{
  "time_shift_ms": 100,
  "targets": ["instrument"],
  "norm": "layernorm",
  "activation": "swiglu",
  "parallel_block": false,
  "dropout": 0.1,
  "mixing": "cutmix",
  "momentum": 0.9,
  "adamw_lr_other_params": 0.00077,
  "lr_schedule": "cosine",
  "weight_decay": 0.06
}
Rows from block 6 of a small sound classifier, named by matrix and row number. Rows with one number belong to one neuron. Each number is 128 + 32 x the weight over its row's rms, rounded and kept within 0 to 255. All counts start at 0.
Before each neuron's rows are labels from the 100 clips, of 14848, where the neuron reaches its largest size: "peak on" is the class under the peak. Only what is clearly more common there than usual is listed. The data: synthesized solo parts of chorales (CocoChorales). In brackets: how many of the 100.
# gate: MLP gate (model.blocks.6.mlp.gate.weight, 672x256), inputs 86-171
# fc1: MLP up (model.blocks.6.mlp.fc1.weight, 672x256), inputs 86-171
# fc2: MLP down (model.blocks.6.mlp.fc2.weight, 256x672, transposed), outputs 86-171

peak on: A4 (31)
gate.72 [102 141 121 143 153  91 160 163 157 186 137 111  94 144 118 104 180  37 103 143 159 132 110 224 138 128 159 216 130 153 105 126  99 117 140 169 144 121 156 125 142 147 136  95 128 151 156 182 111 115 102 158 162 130 130 127 129 106 211  94  93 134 120 113 143 142  97 107 154  84  93 163 111 146 153 138 124 144 110 150  96  94 137  63 101 130]
fc1.72 [126 114 125 143 125 123 156 128 126  98 141 145 129 168  91  85 116 132  96 125 101 137 125 111 166 168 137 128 126 108 135 165 128 104 134 113 186 165 166  67 139 130  92 107 150 136 161  96 134 187 194 127 112 147 127  86  97 110  90 153 115 152 124 149 150 153 111 156  82 120  78 129  71 146  97 153 189 176  63 114 125 196 103 143 107 147]
fc2.72 [ 99 131 148 128 133 109 125 117 107 161 136 131 130  88 105 121 102 114  91 193 159 149 153 178 108 138 161 167  99 146  95 106 153 179 186 122 137 170 105 128 179  88  91 100 120 151 131 115 137  89 142 141 151 110 172 111 121 152  90 226 111 178  58  74 148  90 194  83 135 115 163 136 128 159 131 104 124 108  41 106 153  88 111 169  57 131]

peak on: C#4 (34)
gate.15 [ 97 177 155 125  90 179 156 138 114 136  63  88 158 117 101 156 171 183 129 125  91 156 105 163 182 200 129 114  68 133 111 163 133 128 162  75 143 138 158 140 155 102 157 118  96  94  66 149 115 170 134 102 118 145 113 136 106  99 103  84 106 182 131 143 182 138 159 116 165 131 107 141 180  55 113 103 185 156 116 104 127 104 122  86 126  72]
fc1.15 [ 88 103 180 157 108 119  85  92 178 155 174 142 145 176  72 132 153 114 110 172 122 174 132 113 115 122 121 126 159 144 144 126 100 168 118 114 198 157  90 166  96  79 114 120 100 167 108 123 135  92  98  90 127 118 109  86 117 148 121  85 107  67 127 157  95 120 176 139  91 151 136  98 166 135 160 123  29 135  86 115 156  65 125 120 151 102]
fc2.15 [114 158 147  69 140  72 187 106 101 105 127 140 141 173 199 144  86 106 151 192  94 155 128 116 155 150 115  71 172 133 114 167 114  90  75  95 158  97 120  90 112 114 120  71 175 151 101 153 140 131 107 110 167 169 149 101 122  69 139 143 120 180 146 117  87 118  97 145 153  73  90  92 118 165 148 144 135  85  94 137 135 174 137 141 113  59]

peak on: C4 (27)
gate.294 [112 195  82 163 103 108 141 155 177 140 197  97 183 157 128 120  73 148 145 168 121  57 139 148 144 104 139 182  84 119 143 126 124  85 182 140 147  89 184 106 134 154 131 135  82 137 115 149 154 191  73  80 155 123 139  50 126 145 116 135 120 167  65 154 172  58 142 149  82 176 185 199 166 124 101  82  86  65 105 158  94 121 128  85 127 150]
fc1.294 [140  67 162 175 104 117  98 159 121 106 159 124 106  99  77 159  89 148 146 145 119 161 121 104 106 127 163  92 140 172 124 104 106 133  98  48 129 127 173 102 137 115  88 184 117  94 153 149 133 140 159  52 189  96 118 126  97 153 142 129 162 114 218 134  87 142 149 163 128 139 135 115 128 104 162 115 125 144  73 114 134 125  93 114  98 167]
fc2.294 [111 139 179 165 134 136 169 140 161 122 126 132 155 131 146 170  81 105 126 139 102 173  53 145 134 101 116 124 115 174 116  68 102 172  88 190 128 132  75 109  85 136  94 101 121  83 147 135 151 197 127 170 110 101 144  88 125 108  90 132 174 132 168 113 172 168 115 163 179 102 151 137 157  90 131 141 164 151 112 101 128 105 117 151  98 111]

peak on: C#4 (51)
gate.225 [128 128 146 126 116 112 163  86  84 135 112 193 121  59 156  49 114 130  71  99 138 142 120 195 142 151 126 164 148  84 115 131 111 101 139 111  86  97 176 117 107 162  96 145 155  65 114 149 111 103 162 121  90 117  70 149  81 131 165 121 150 110 174  78  51 148 119 154  73 173 182 129 136 136 142  86  96 140 163 145 160  80 125 165 137  89]
fc1.225 [177 131 132 140 103 133 111 159 162 168 169 143 150 126 166 161 139 129  74  97 106 156 140  79 156  95 144  54 111 117 135 120 118 164 120 201 134  65 148 174  86  92 149 130 154 118 105 139  85 127 181 106 134 101 106 147 184 160  75 162 163 140 146  96 164 116 114  62 129 131  92  83 110 128 132  78 114 128 118 178 138 143  69 160 102  84]
fc2.225 [154  81 153 135 100 103  98 122 176 115 122 130  97 144 112 186 167 123 184 144  71  84 168 162  80 102 114 172 132 129  95 169 122  90 127 187 149 162 134 160 108 127 159 212 134 109 108 157 122 154 112 110 139 130 112 189 158  69 141 124  85 156  92 138 154  66  72  96 159 115 137 136 135 140 131 121 130  98 106 124 152 118 151 114 122 110]

peak on: C4 (33)
gate.212 [124 129 115 122  75 155 140 127 103 103  29  78 127 141  89 196 148 139 135 127  97 124 115 180 117 137 111  76 153 200 161  99 114 136 120 134  87 180 112 130 167  95 145  93 178 143 146  65  92  80 213 122 102 145  81 127 146 177 132 110 112 173 160 179 190 119  83 100 133 187 104 134 178 133  53  99 164 154 116 134 154 117 105 175 150 132]
fc1.212 [142 111 127 102 154 155 148  95 141 142 156 122  77 150 166  85 113 110 115 126 163 173  94 146 149 106 120  80 138 151 151 127 115 160 107 144  72  90 106 106  85 116  76 123  87 123 152 115 115 104 149 122 110 165 118  84 169 124 160 124 109 149 131   2 160 163 152  99 111 174 160  64 135 137 111 174  76 167 126 113  97 117 161 114 172 129]
fc2.212 [137 140 152 153 143 157 146 143 127 154 171  97 207 125  98 158 140 155 147 127  72 132 126  73 115 151 112  85 170 133 153  54 125 104 152 110 116 115 124  95 149 127 174 197 115 119 158 101 107 161 107 132 159 116 134 143 105 121 129  93 121 138  30 142 116 175  47  80  98 106  86 138  99 117 106 119 106 101 208 153 156 139 132 115 130 176]

peak on: C#4 (37)
gate.236 [127 144 118 112 120 175 184 109 166 142 171  98 158 164  91 121 175 157 157 129 169 155 147 123 129 132 165  89 112 160 123 130 119 124 110 100 140 123 116 131 137 128 118 171 182 177  77 114 148 112  48 129 184  81 111 142  89 138 112 135 159 106 137 119  96 183 144 162 148 149 126 135 145 118  94 110  95 108 120 108 105  93 164 141  93  98]
fc1.236 [105 118  96 171 137 142  80 122 177 138 108 135 183 137 118 144 102 121 128  96 106 111 110 162 157 121 143 142  94  87 176 108 152 119 131 162 103 110  77 107 201 122 129 160 188 140  84  67 101 141  95  98 184 149 120 131 110 152 118  77 134 102 132 118 167  65 155 131 109 138 116 144 129  85 149 122 177  91 135  81 106 149 119 134 143 155]
fc2.236 [165 152 116 107 122 204 117 172 122  97 178  99 110 122 134  93 109 138 147 138 147 146 140 140 155 107 121 129 181 149 153 147 151 201 138 185 102  70  94 134 131 118 112 147 160 166 102 169  96 169 127 150 107 198 121 131  91 120  93 119 145 172 103 135  88  88 167 139 100 150 131 137 126 133 125 103 135 100 108 102  75  52 154 124  65  86]

peak on: A4 (35); B4 (27)
gate.171 [109 142 150 104 125 117  98 117 178 145  99  85 108 124 158 214 114 104 147  96  90  85 124 107 138 126  97 126 146 101  98 103 148  81  95 182 107 141 109  98 150 168 183  90 145 175 132 105 136 140 118 177 134  97 142 188 129 112 133 132 139  75 172 172  79 168 179 143 147 127  87  84 135  42  92 128 167 194 158  95 165 153 114  75  76 133]
fc1.171 [122 189 130 123 147 110 104 169 120 164 179 140  99 147 164 130  95  79 129 100 187 171 104  95 207 138 174 160 148 111 106 111 141 143 109 121 135 186 178 155 110 125 103 104 142 146 181 151 119 114 123 170 133 173 108 123  92 142 119 144 186 110 130 149 124 170 108  85 113 135 132 112 155 127 107 172 198 118 118 142 133  61  54 166 114 131]
fc2.171 [119 163  96 176 126 144 141 140 135 115 145 173 126 147 110 112 186 162  93 161  65 123 166 170  86  97  76 101 158  89 151 132 114 135 119 119 176 138 133 154 149 166 124 126 132 104  84 149 142 103 118 206  98 126 149  91 127 183 138 170 187 152 103  71 132 110 125 103 106  74 178 118 188 111 119 131 159 159 153 124 143 104 165  95 190 120]

peak on: A4 (26); B4 (26)
gate.257 [145 110 145 148 141 101 127 105 108 113 155 105 162 141 159 128 135 123  87 144 125 126 102 147 191 161 105 180  97 117 153  88 131 148 135 134 135 202 126  83 137 126 140  65 162 119 109  66 116 180  78 145  86 103 125 149 152 138 111 110 103 138  88 164  97 152  89 119 127 103  94 150 167 121  97 102 111 127 118 139  95  70 193 165  93 148]
fc1.257 [122  89  72 134 153 141 160 145 148 101 113 132 115 110 162  62  64 123 167  97 169 109 127 152 197 112 123 164  89  79 186 126 183 202 119 179 132 178 123 168 153 116 163  82 144 158 114 117 120 107 144 149 111 106 165 132 125 109 130  99 144 238 127 125 153 148 157 156 157 109 129 101 147  84 114 119 171 118 169 149 107  82 159 163 111 114]
fc2.257 [142 106 108  98  96  83 131  99 103 117 150 114 122 134 138 166 105 122 102 117 183 123 162 142  97 131 129 121  90 114  77  95 159 169 180 118 116 130 152 125 156 158  96 143  74 149 123 141 132  95  84  98 169 168 149 172 109 157  60 205 149 149 133 104 128  85 108 107 105  72 183 118 176  74 119 143 111 151 184 135 175  80 163 192 122 131]

peak on: C#4 (25)
gate.100 [134 132 194 158 115 136 103 139 120 135 110 119 141  61 129 129 107 169 127 121 108  90 112 147 151  95  71 105  76 149 185 105  47 167 142 142  92 106 150 116 168 161 148  95  80 126 178 160 114 161 144  57 100 131  64 130 131 154 157 148 118 133 179 154 102 186  60 143 139 103 175 110  37 148 135 169  93 176 150 132 138 106  89 134 184 125]
fc1.100 [100 168  68  79 130 179 125 105  62 142 123 191 120 139 130 109 146  96  68 166 181 131 103 134 121  81 106  91  70  86 160 128 134 152 136 133 106 127 152 113 132 109 140 155 119 143 169 127 133 122 159  82 185 106 156 168 128 127 137 152 176  35 173 179 147 133 158 144 149 142 108 139 160 103 129 121  93 159 154  95 106 153 105 132 146  80]
fc2.100 [110 152  87 158 104 148 146 106 109 107 130 176 130 188 115 126 131 124  83 132 172 122 168 169  68 140 135 172 154 116  60 117 140  89 134 139 139 135 118 119 122  96 109 169 125 155 126  96 138 116 171  97 183 107 125 103 122 168 114 167 100 133 120 141 126 131 131 104 109 132 157 169 152 115 171  95 103 162 122 111 124  95 163 105 112 137]

peak on: C#4 (30)
gate.59 [166 165 107 130 153 140 164 116 179 135 195 155  90  95 149 192 123  79  80  94 118  83 162 120 100 127 120 115 100 109 166 117 134  71 111 128 112 143 127  79  93 132 163 138  63  99  39 160 134 149 121  86  73 121 135 117 140  98 143 174  96 145 139  95 124 147 120 152  90  81 103 133 161 113 134 162 147 144  88 133  97 194 121 127  95 162]
fc1.59 [ 84 110 130 160 102 161 146 150 150 126 163 154 108 158 112 111 157 111 180 148 110 138 158  93 144 147 122  98 164 159 201  64 171 160 155 103  92 115  35 123 157 100  87  49 138 145  70  72 129 147 174 120 133  51 150 175  96 138 120 149 143 117 103 119 128 151 131  77 108 124 124 153 170 136 141 131 129 115 167 144 152 117  88 184 182 175]
fc2.59 [ 84  88  96 105 127 109 148 122 153  59 190  84  83 113 154 152 176 119  46 127  63 119 158 159 119 157 141 104 113 102 128 143 153 146 172 103 170 105 133 162 149 181 161 176 108 161 113 124 128 150 105  80 225 102 100 115 137 131 128 104  83 135  73 118  72  97 123 108 156 113 115 124 114 118 124 208 186 162 127 117 113 133 110 100 147 125]

peak on: C#4 (29)
gate.572 [111 202  81 185  44  62 168 128 112  86 104 104  72 113 130 164 131 160 176 104 140 116 131 144 138 122  91 180 105 151 139 194 110 167  81 127 106 182  65 145 194 121  91 132 113 198 112 122 121 112 146 107 104  92 134 124  79 142 130 200 124 111  89  83 160  91 157 123  95 133 148 135 154 182 126  91 149  97  74 114 148 151 157 139 110 124]
fc1.572 [100 147  38 155 157 160  89 130  66 110 187 160 167 159 121 156  97 130  72 140 123  86 196 135 210 147 126 176  67  99 118 143 143 108  83 124 119 150  69 143 131 133 111 104 145 180 119 139 120 132  97 129 135 147  28 167 148 146 112 112 156 138 208  65 132 175  60 163 147 114 118 109 118  99 156  85 128 100 154 135 102 150  74 102 166 158]
fc2.572 [ 74 144 114 133  85 160 108 109 123 127 154 139 114  91 130 136 153 140 126 114  75 112 165 153 160 190  76 148 107 107 111 145 118 129 109 147 110 108 235 109 123  85 101 195 112 156 114 111 135  98 124 155 148 132 160 125 174  82 108 163 145 178  93  54 138 118 139 140 140 114 106  98 171 126  69 115  61 102 145 137 177 128  76 151 116 110]