config.toml
arch = "vit"
model = "sound classifier"
dataset = "synthesized solo parts of chorales (CocoChorales)"
train_examples = 39062
time_shift_ms = 100
n_mels = 64
hop_length = 320
input = "log_mel"
spec_augment = false
win_length = 400
targets = ["instrument"]
num_classes = 13
norm = "layernorm"
norm_position = "pre"
activation = "swiglu"
mlp_ratio = 2.67
head_dim = 48
fused_qkv = false
bias = "none"
qk_norm = false
parallel_block = false
dropout = 0.1
inner_norm = false
patch_size = [16, 4]
layers = 10
width = 256
positions = "sincos"
pooling = "mean"
mixing = "cutmix"
loss = "cross_entropy"
init = "xavier_uniform"
residual_init = "scaled_by_depth"
optimizer = "muon"
muon_scale = "match_rms_adamw"
lr = 0.0033
momentum = 0.9
nesterov = true
orthogonalizer = "polar_express"
adamw_lr_other_params = 0.00077
gradient_noise = 0.3
steps = 22800
batch_size = 256
epochs = 149.4
lr_schedule = "cosine"
final_lr_fraction = 0
warmup_steps = 1140
weight_decay = 0.06
adamw_weight_decay_other_params = 0
Rows from block 3 of a small sound classifier, named by matrix and row number. Rows with one number belong to one neuron. Each number is 128 + 24 x the weight over its row's rms, rounded and kept within 0 to 255. All counts start at 0. Numbers have three digits each.
After each neuron's rows are labels from the 100 clips, of 14848, where the neuron reaches its largest size: "strongest on" is what is common among them. Only what is clearly more common there than usual is listed. The data: synthesized solo parts of chorales (CocoChorales).
# gate: MLP gate (model.blocks.3.mlp.gate.weight, 672x256), inputs 0-85
# fc1: MLP up (model.blocks.3.mlp.fc1.weight, 672x256), inputs 0-85
# fc2: MLP down (model.blocks.3.mlp.fc2.weight, 256x672, transposed), outputs 0-85

gate.383:127131122103134141112113124129157097104107117126160092110094129137133114104089154123168138079092121155154119131133117127166115103058117133104139115120153142073103108095153117117104139120119137109133133129130130114104116105169115107144137106186179097129110122
fc1.383:142128110129139141129138098137146138106116151121122129133130134113105128114137137101104126083130124117120136125160138095148078132122093101153137128099131168127089166175152137150076133111167149136119150081132133117122154109090098176120144119128142102141153116
fc2.383:110154110095098131137136184135114122145138151116152118191116161126142130115132113136132131139112148126113147144142117093125190112146089086097126097131128107137120074108107151116139124177113119115104107162110097089130138162161160132134135150151154114151121106
strongest on: violin; note C#5

gate.587:113094095129103154112104160097109084135096120128154112114193137132165176097122176128143119146153134147116122141112150156140133137116120082101196147112103132115161089159193135148131147114144105164178150129112121164115157113134126140137137129133148121136170115
fc1.587:117135127107140169100146159125138122100139145116156137147155107140130127134141109100119092132105134181134159158146146132159124097109132105124150137121144135112108135107118142102158114108124116159083103136127089163122144130136159124119106161143126153114095135
fc2.587:111093119127108141108137136142118163131155142098112115102097119144103136154128126158115111111107125136104124139141166161120108120124122147125147105123115141087136116079147111102129146125170123147117122092135131086094183186154139144128148097059108157123087101
strongest on: cello; note D4; note C4

gate.338:126126156108155104142107090163102140145116155107103118138134150136108111143152088131114161091139128130140165121131159126115117096115150140095151094161102155154152139091113116133181149193104175120115146168105131158151144144127108152148195118095074113135108175
fc1.338:104119135107086146130095077144148107170092131103120166121077135112123104145114120132108100127123078084123129145134163097104096098141109100070117119141147083129122156157148142099104181110103142142156106115131139123170190119113140107167109183128153132111136135
fc2.338:108074132101117093130115131144128156198105164140160140123174160110111188165141132139148111148157128109131142102094148087118132112159112122136082188122114124121112125105132141156109168148099110136100135157151131130124118130113094112162154128112152169162121122
strongest on: violin; oboe; note F5

gate.616:128146127132120165123093129105158106169104103092146168211108110133157127186156121095125150115138118138140114106114130161110134098116135151124099146138160081119123163107148126118125118191109124142102098155145129142164156137127126128125153104157103127099095150
fc1.616:139132164132137107137097127090111119116126095095126151178129078180134156170090081120085098109144113164135109167129101143125170146089184132130102147119128047146119110142129115119131152094127145115155174081093105157131123150110125148185096121098123128115120104
fc2.616:110133156146156141121138134171152116113126103121152128107093117134122088124125112162137145112093129120119184078102118115145176107103132104131160130098119127133149174088105136124128143111130089138139133132159095135138152097118111134120127127139141104130123118
strongest on: oboe; note D4; note G5; tuba

gate.363:116167128125177128136140095171110169127116180172140132138132179140122167113111174119092125142072168119162128118132128108160153119112143100143095101105117133138137143174126154146130148108133075143129095129077109125142112101103095184124090110146118094114144097
fc1.363:157107127078147111103111159136085182101130107085159158121122111164153131092126140111111116154156104117159164106166158135121133158148144142115118100131129138115149128164114156154117136124160111155125089087129133107118125098130145115093127086127134141164134092
fc2.363:130173124145141156065103143136141104127169142141104143134111152114154152143122148094094124108145101153167136089169118144104153148145126103145141118108101148117149123156189110119083165093107097119156168137155165116107124072130154133155178117106118091151108122
strongest on: violin; note B4; note A#4; note C5

gate.307:121119157139145071163136160080159130110124122150126168132129133117125104174104110114108133110164090151110117101126147100180134102096133112091116132147159101098120117135113107118150110130141094158126169120121126144103109161133145120051083123144138096148096146
fc1.307:112085065130156126136089121139104128127148146160158141126099149139084130127123136110059168104156136106121143136108174132155116145144086092126133133119158138137125135165095172136101163116152100132083108113095117114114128104134091113103142106096119126130117139
fc2.307:101128143155122115142153069130176127127137117150166109100104150113141152122121072155141169125161137110120131146124115099138147122134123117155127146152087107152136110102182149110105133107096116190074126100117155112135126138089136139124139148129156125146145113
strongest on: oboe; saxophone; note A4

gate.281:142143164086128117155078122157133137084135105164143078091107154145161082146182197143132144128138136123116130147147110134098137121113162105130104139079142176103162155116177093145088144160165153183106135121149103129110105124143100111085119123173160140125135129
fc1.281:135109129118161145112118166125124149112136117153097146103156138132173152134107122120128142163114133139109176100097120137112109134099144115144159099151093137127128078098087133109088119109101099155182145170079135098166127132167091137118125161141167155124131146
fc2.281:087138158088127144139114115090149152109139123113142140118117119099116138119138163127086123071184132121134160148139104137146141084117118125122141136098093118117136115193139111107203121102153145128159167106149119115138102127133117112114110184169156131142129124
strongest on: violin; note G5; note F#5; note A5

gate.115:132091115144157090116079135142168126148107126131157097155103077127132148130108144163088152119095111140108105129131126118140168123140153142117140138113120121120144157132113142151131181103151175133067115114183116094121105123102130142154145140133078084111167157
fc1.115:151142143115131169140142098118153138150114104102119140167120112114094120131150158133136075111120105101121169116150129143104156098129173126124142114093125155141127109168141095172150123117192133097145126178155133130078105120140129139098106133145123149092101157
fc2.115:131162159126162133102110128131084124135152141124113121139138155181134132140126088099173101149109140109147129100108153104156123130100131173107138108125118110135072119108120133156188114125154120155129130097112163110081118150131122099127161187115168110157147143
strongest on: oboe; note A#4

gate.109:172117149118101139139078145116094147123115162135118115133149147181150102164094121120133161131086158130158150133108135108130107148150092125123123121155159110088113119083184125138141143161134075135123122113123154142116124102138135109122132124124138095098114121
fc1.109:124110147141099130121114122153190160136131128147155114122154128080129119176122148144090158113149111137125175090092121153082111091108150153127115140121095117141092107133091131079080110140144123146143159128118110146136142120075128132103122152117132126129134160
fc2.109:152147125163107165167162165098152142125108116112160149142152138088106081132149067139145136154157117156136146157101145103106129147126152113161144129164134079156093150171125123139072118156115134169123100101105101151115142143149175139141114173126117098142137137
strongest on: cello; note C#4; note C4; note G#3

gate.459:112115144093120082135100122124079118136114089147084119109138149129108119141136148119104113079116107168097117158149166131164138141109132151157129121112136172141143158130135099123111124132138119160113138104128129119134116131143148134123126102079135169161113136
fc1.459:199080127111101154143152073145138133121162136125173121152135134133116122101132112110122114121115134120112118126147116076118102086165178123136114144100092087095152106117123155123135140156116153114153101122147157126111153118110117115142108140160148141137160156
fc2.459:120086124142135160088110152143150187126088157149152187138125140129126110149111132175146118125166160123135138100149113115119129127129126116134116132151157104110102146148171100132174155099128109135127150139100089155163145125110131167126094133113073115145139092
strongest on: horn; note C#5; note B4; note C5

gate.25:134120117123137120137153125129117118089163150140107099159082105112125111134173139147133124089157166140079125107127142127127127089165127106154097104109141063132151170144101119159120116117120116108149136171106126129157154154159133102119078087118110153121116131
fc1.25:151149091180101148127143159146139128131144110099115101131160115100105147118125106150111085136135049105148132130113087133088078126118156145084121110124130135132150095125144181114183072138126119125124125116134127127111105135120116130118160150131124132171130108
fc2.25:103111114118163146105141103113114116131115131115136154130125133160107119171098112128106130102112127075174121125142122105132113172112130143163133159090133136083159128121123110103106107133133101120126158097157110150157146084147087145111111135129102177129125095
strongest on: cello; note D4; note D#4; note E4

gate.496:124126105173176092139131110141163106117116153154151109195166135141132125136114146155124095099136102126132130172104121131144125076152137148107147159143103146129140132142144080143131117184134106166140131101108119133134141078147161085106136173124129075114114118
fc1.496:120139130115093096117081111145113100105135120121115170132164133141126141129140091129088182129128127092121118156127106139146109104147126101120111115171132163119177139136118137134131127069139132150137110101165097098124149157106154114143137105145128106148107148
fc2.496:118073124134134160117168157136110112106088086088120157122110142163119104145093131118166105136135128174153148118134148146143122158118133108124122132115156127148108103144100138129128083086131099155098148153137151167115108145150162104149168129122149131107122149
strongest on: cello; note G3; note F3; note C4

gate.437:104080133182080124118125146132117124147134178172120098149078114079166150103096138114153170124105128105135094114148132144153120149131142108115144105133137076156141152134119108134119087122123155135162184157099122174148143151087121117145144111165145136107121129
fc1.437:108117159134146157098137099119156132150164131117121148131140164128127096100079103106141129104134157079174128161133116121095085116145117114125109098113148153142157132120113117083134145131108103152101134129164126133137099134125161118150140142084127111144096171
fc2.437:093147145134131150171115154110156118102164134095103131126137139096135114091130121106175127131117140102076086170184159137148146096155131118109160082164105145111136121114149127131103108121119176103131140150138127091129134139124110152174080104105139153074140133
strongest on: cello; note F4; note E4; note D#4

gate.274:134167077121151131130107149185111142157100133111134136115120103128136104119118132141138089113149096109152093125099155099172152122142128156116135175123097132115146121119161081124162113147137140132131077138127099146140161124144095154142158185100153128101125112
fc1.274:128186140145153149153147063097112116143159127105122139105106122140109117165121146093148114106188141124114147132119097159124162109141112137142120132115144148166161131095154146132153140112099120135130115143107165137160139109119138099088108172139157113135118151
fc2.274:103142125130130125139133180140117106108134159106134152141151087126172131162098161133147149116148076119097125126096119126134140117137137105099098125120106153143136126142116123172135132139142193142167104165127142151136107119172145124083122145121095129077115123
strongest on: violin

gate.633:146114123110156157134101101130095114151148082158075130185116128167125101129057173111093123119077142155148128179118108148143103129131129097149128125131137119136140164134101113152119120159138126138165119105093098152101158156156101159150106112112148147138193064
fc1.633:141153142117117098111142160068138148135098103116103084083098157114112066109170106092136123110111126133120160120130116105111123084144130107141175123156086142153159177113134107114117098150116151115128142117143127150103088129162137108178113138150104097113120128
fc2.633:130133116116110126125143093091163126141075148129141099089115133145157184128127116101142125148116112071148142111122119116110139114100125107112162105153126117123169093101069098132181129146108105171134165115118147136112154122140130139150168156138091143129107131
strongest on: horn; note A4; note B4; note G#4

gate.521:124112151134095160150044151146125059138148141103164109132123139083130140107103147112154114120138103161130108138111183117114136189143150114132151154125099124125147159155088102127146129133164100177150106110058117112109154118098123092123154152107104121131110083
fc1.521:153112117155148117073174118135118117153123164075144110129161118147136110132129139149109116119138125104090166116128118128143164123130097113158159101113130138091127133144168086086144147141108145088176123115174130143127108098146135114151124120117137144115128161
fc2.521:096136110152131166090087110110133110131153111100118116128142087116110111109112133105111116141133142084093128108098107115123101143108131145139113167116103107113139118132119077133138131072131144106131132111122138154139160109142153100140169122153100100097104169
strongest on: violin; note E4; note F#4; viola

gate.445:109180123129109128114184129086127135194108113095156082110158156187134107162123136104141129171138154101144122102141092117142144131126141124108196118144152128172143142130153140127082147142137115117100135077088127110176123108153164136142144138143141143142110162
fc1.445:118119127142155154146108145129137123163146098093150115106116140132161135108120143135091141163149137122165158097120090138114129140154097128126126123118129159097136157097100173168119154101147109099083143090163162087131127107154113135141104133154111077145126091
fc2.445:079160073158110132111094116125184144127107127146086110141125120114118147099103080106139135093109123094108115116184126100150098115103135132072125151105141146168161103155106097127103110131151147124137113189115124117089096162106098175116094164127138125100116165
strongest on: oboe; note G5; note G#5; note D#5

gate.639:102081100148120126135151113139130156141121110144127122162139161160124086136150122097134131098134148164145128121143125133125099150146113112123136120163137134114158156156104126115114088127127124098110134092105124151088166144121160137186160153128118122084135103
fc1.639:126141175127132110148117122105147099146149131131140160149114121120120142102062113124135096123108153116116114106170191126186171099111141102115144141076109157111121125118123121154121112125110109081103143147108148113110161102117136162165114136149109111126081143
fc2.639:119138114123124129105159113146125127134095133088085130098116138135170112136096151111098136156093148152099118145164127126133149108142156124132138131133100125121132139110094050162157136165106080147113127126129127133164076113170133115074130124134093136133082127
strongest on: violin; note G4; note F#4; instrument: flute

gate.660:138166084128160115176137136120116147067123128101129109099146095111120123144119082161169147101110182134128100120130148116153146117135095091125134114148158116174141151136124145155120130128129105125132097132115148148120105118147134085136121127149161109111134071
fc1.660:106091152121096129145097135061157129136159104083141138144114078155113093143124146156153120095115129149140147143113151113126112119136185124141142124143162108121134154172147137188113139136189124122098140101102117138108117099108053114160129183142129115136109134
fc2.660:129111112143134104166131085120160098130156099121137139156154097121153146120130133125155134143130137148115131164157135152140086168158124112135128185165132142113100130091200136142139151128130130139137141120157158122125114156155125119164095180099146161116134093
strongest on: cello; note D4; note A3; note C#4

gate.664:108108155132115108152141088139161122141104081113137140124169127134110105145103113115123101162115086119104157140097140136154122158131157147133108127145153129153087145120157112135128137108122106150101130123092150151077125124161100169161112141087112110130115155
fc1.664:145143111160150129129100098125123126134147136147112142121126144113156107109098136132135102141124149164126108131129126145124125120112168097172073101197100098151152144097091094136138117140123160114065180089143116091127103101115147160148124112112120088143101088
fc2.664:154106168116141110153128161121116175149150115124188102100194099165124092144103123130155101131149166123131131138134122114093175134117118082157141134113122112163168136143088144158094120120093164099128134119096108136135099127087114140169140083122107122133122120
strongest on: cello; note A3; note G#3; note A#3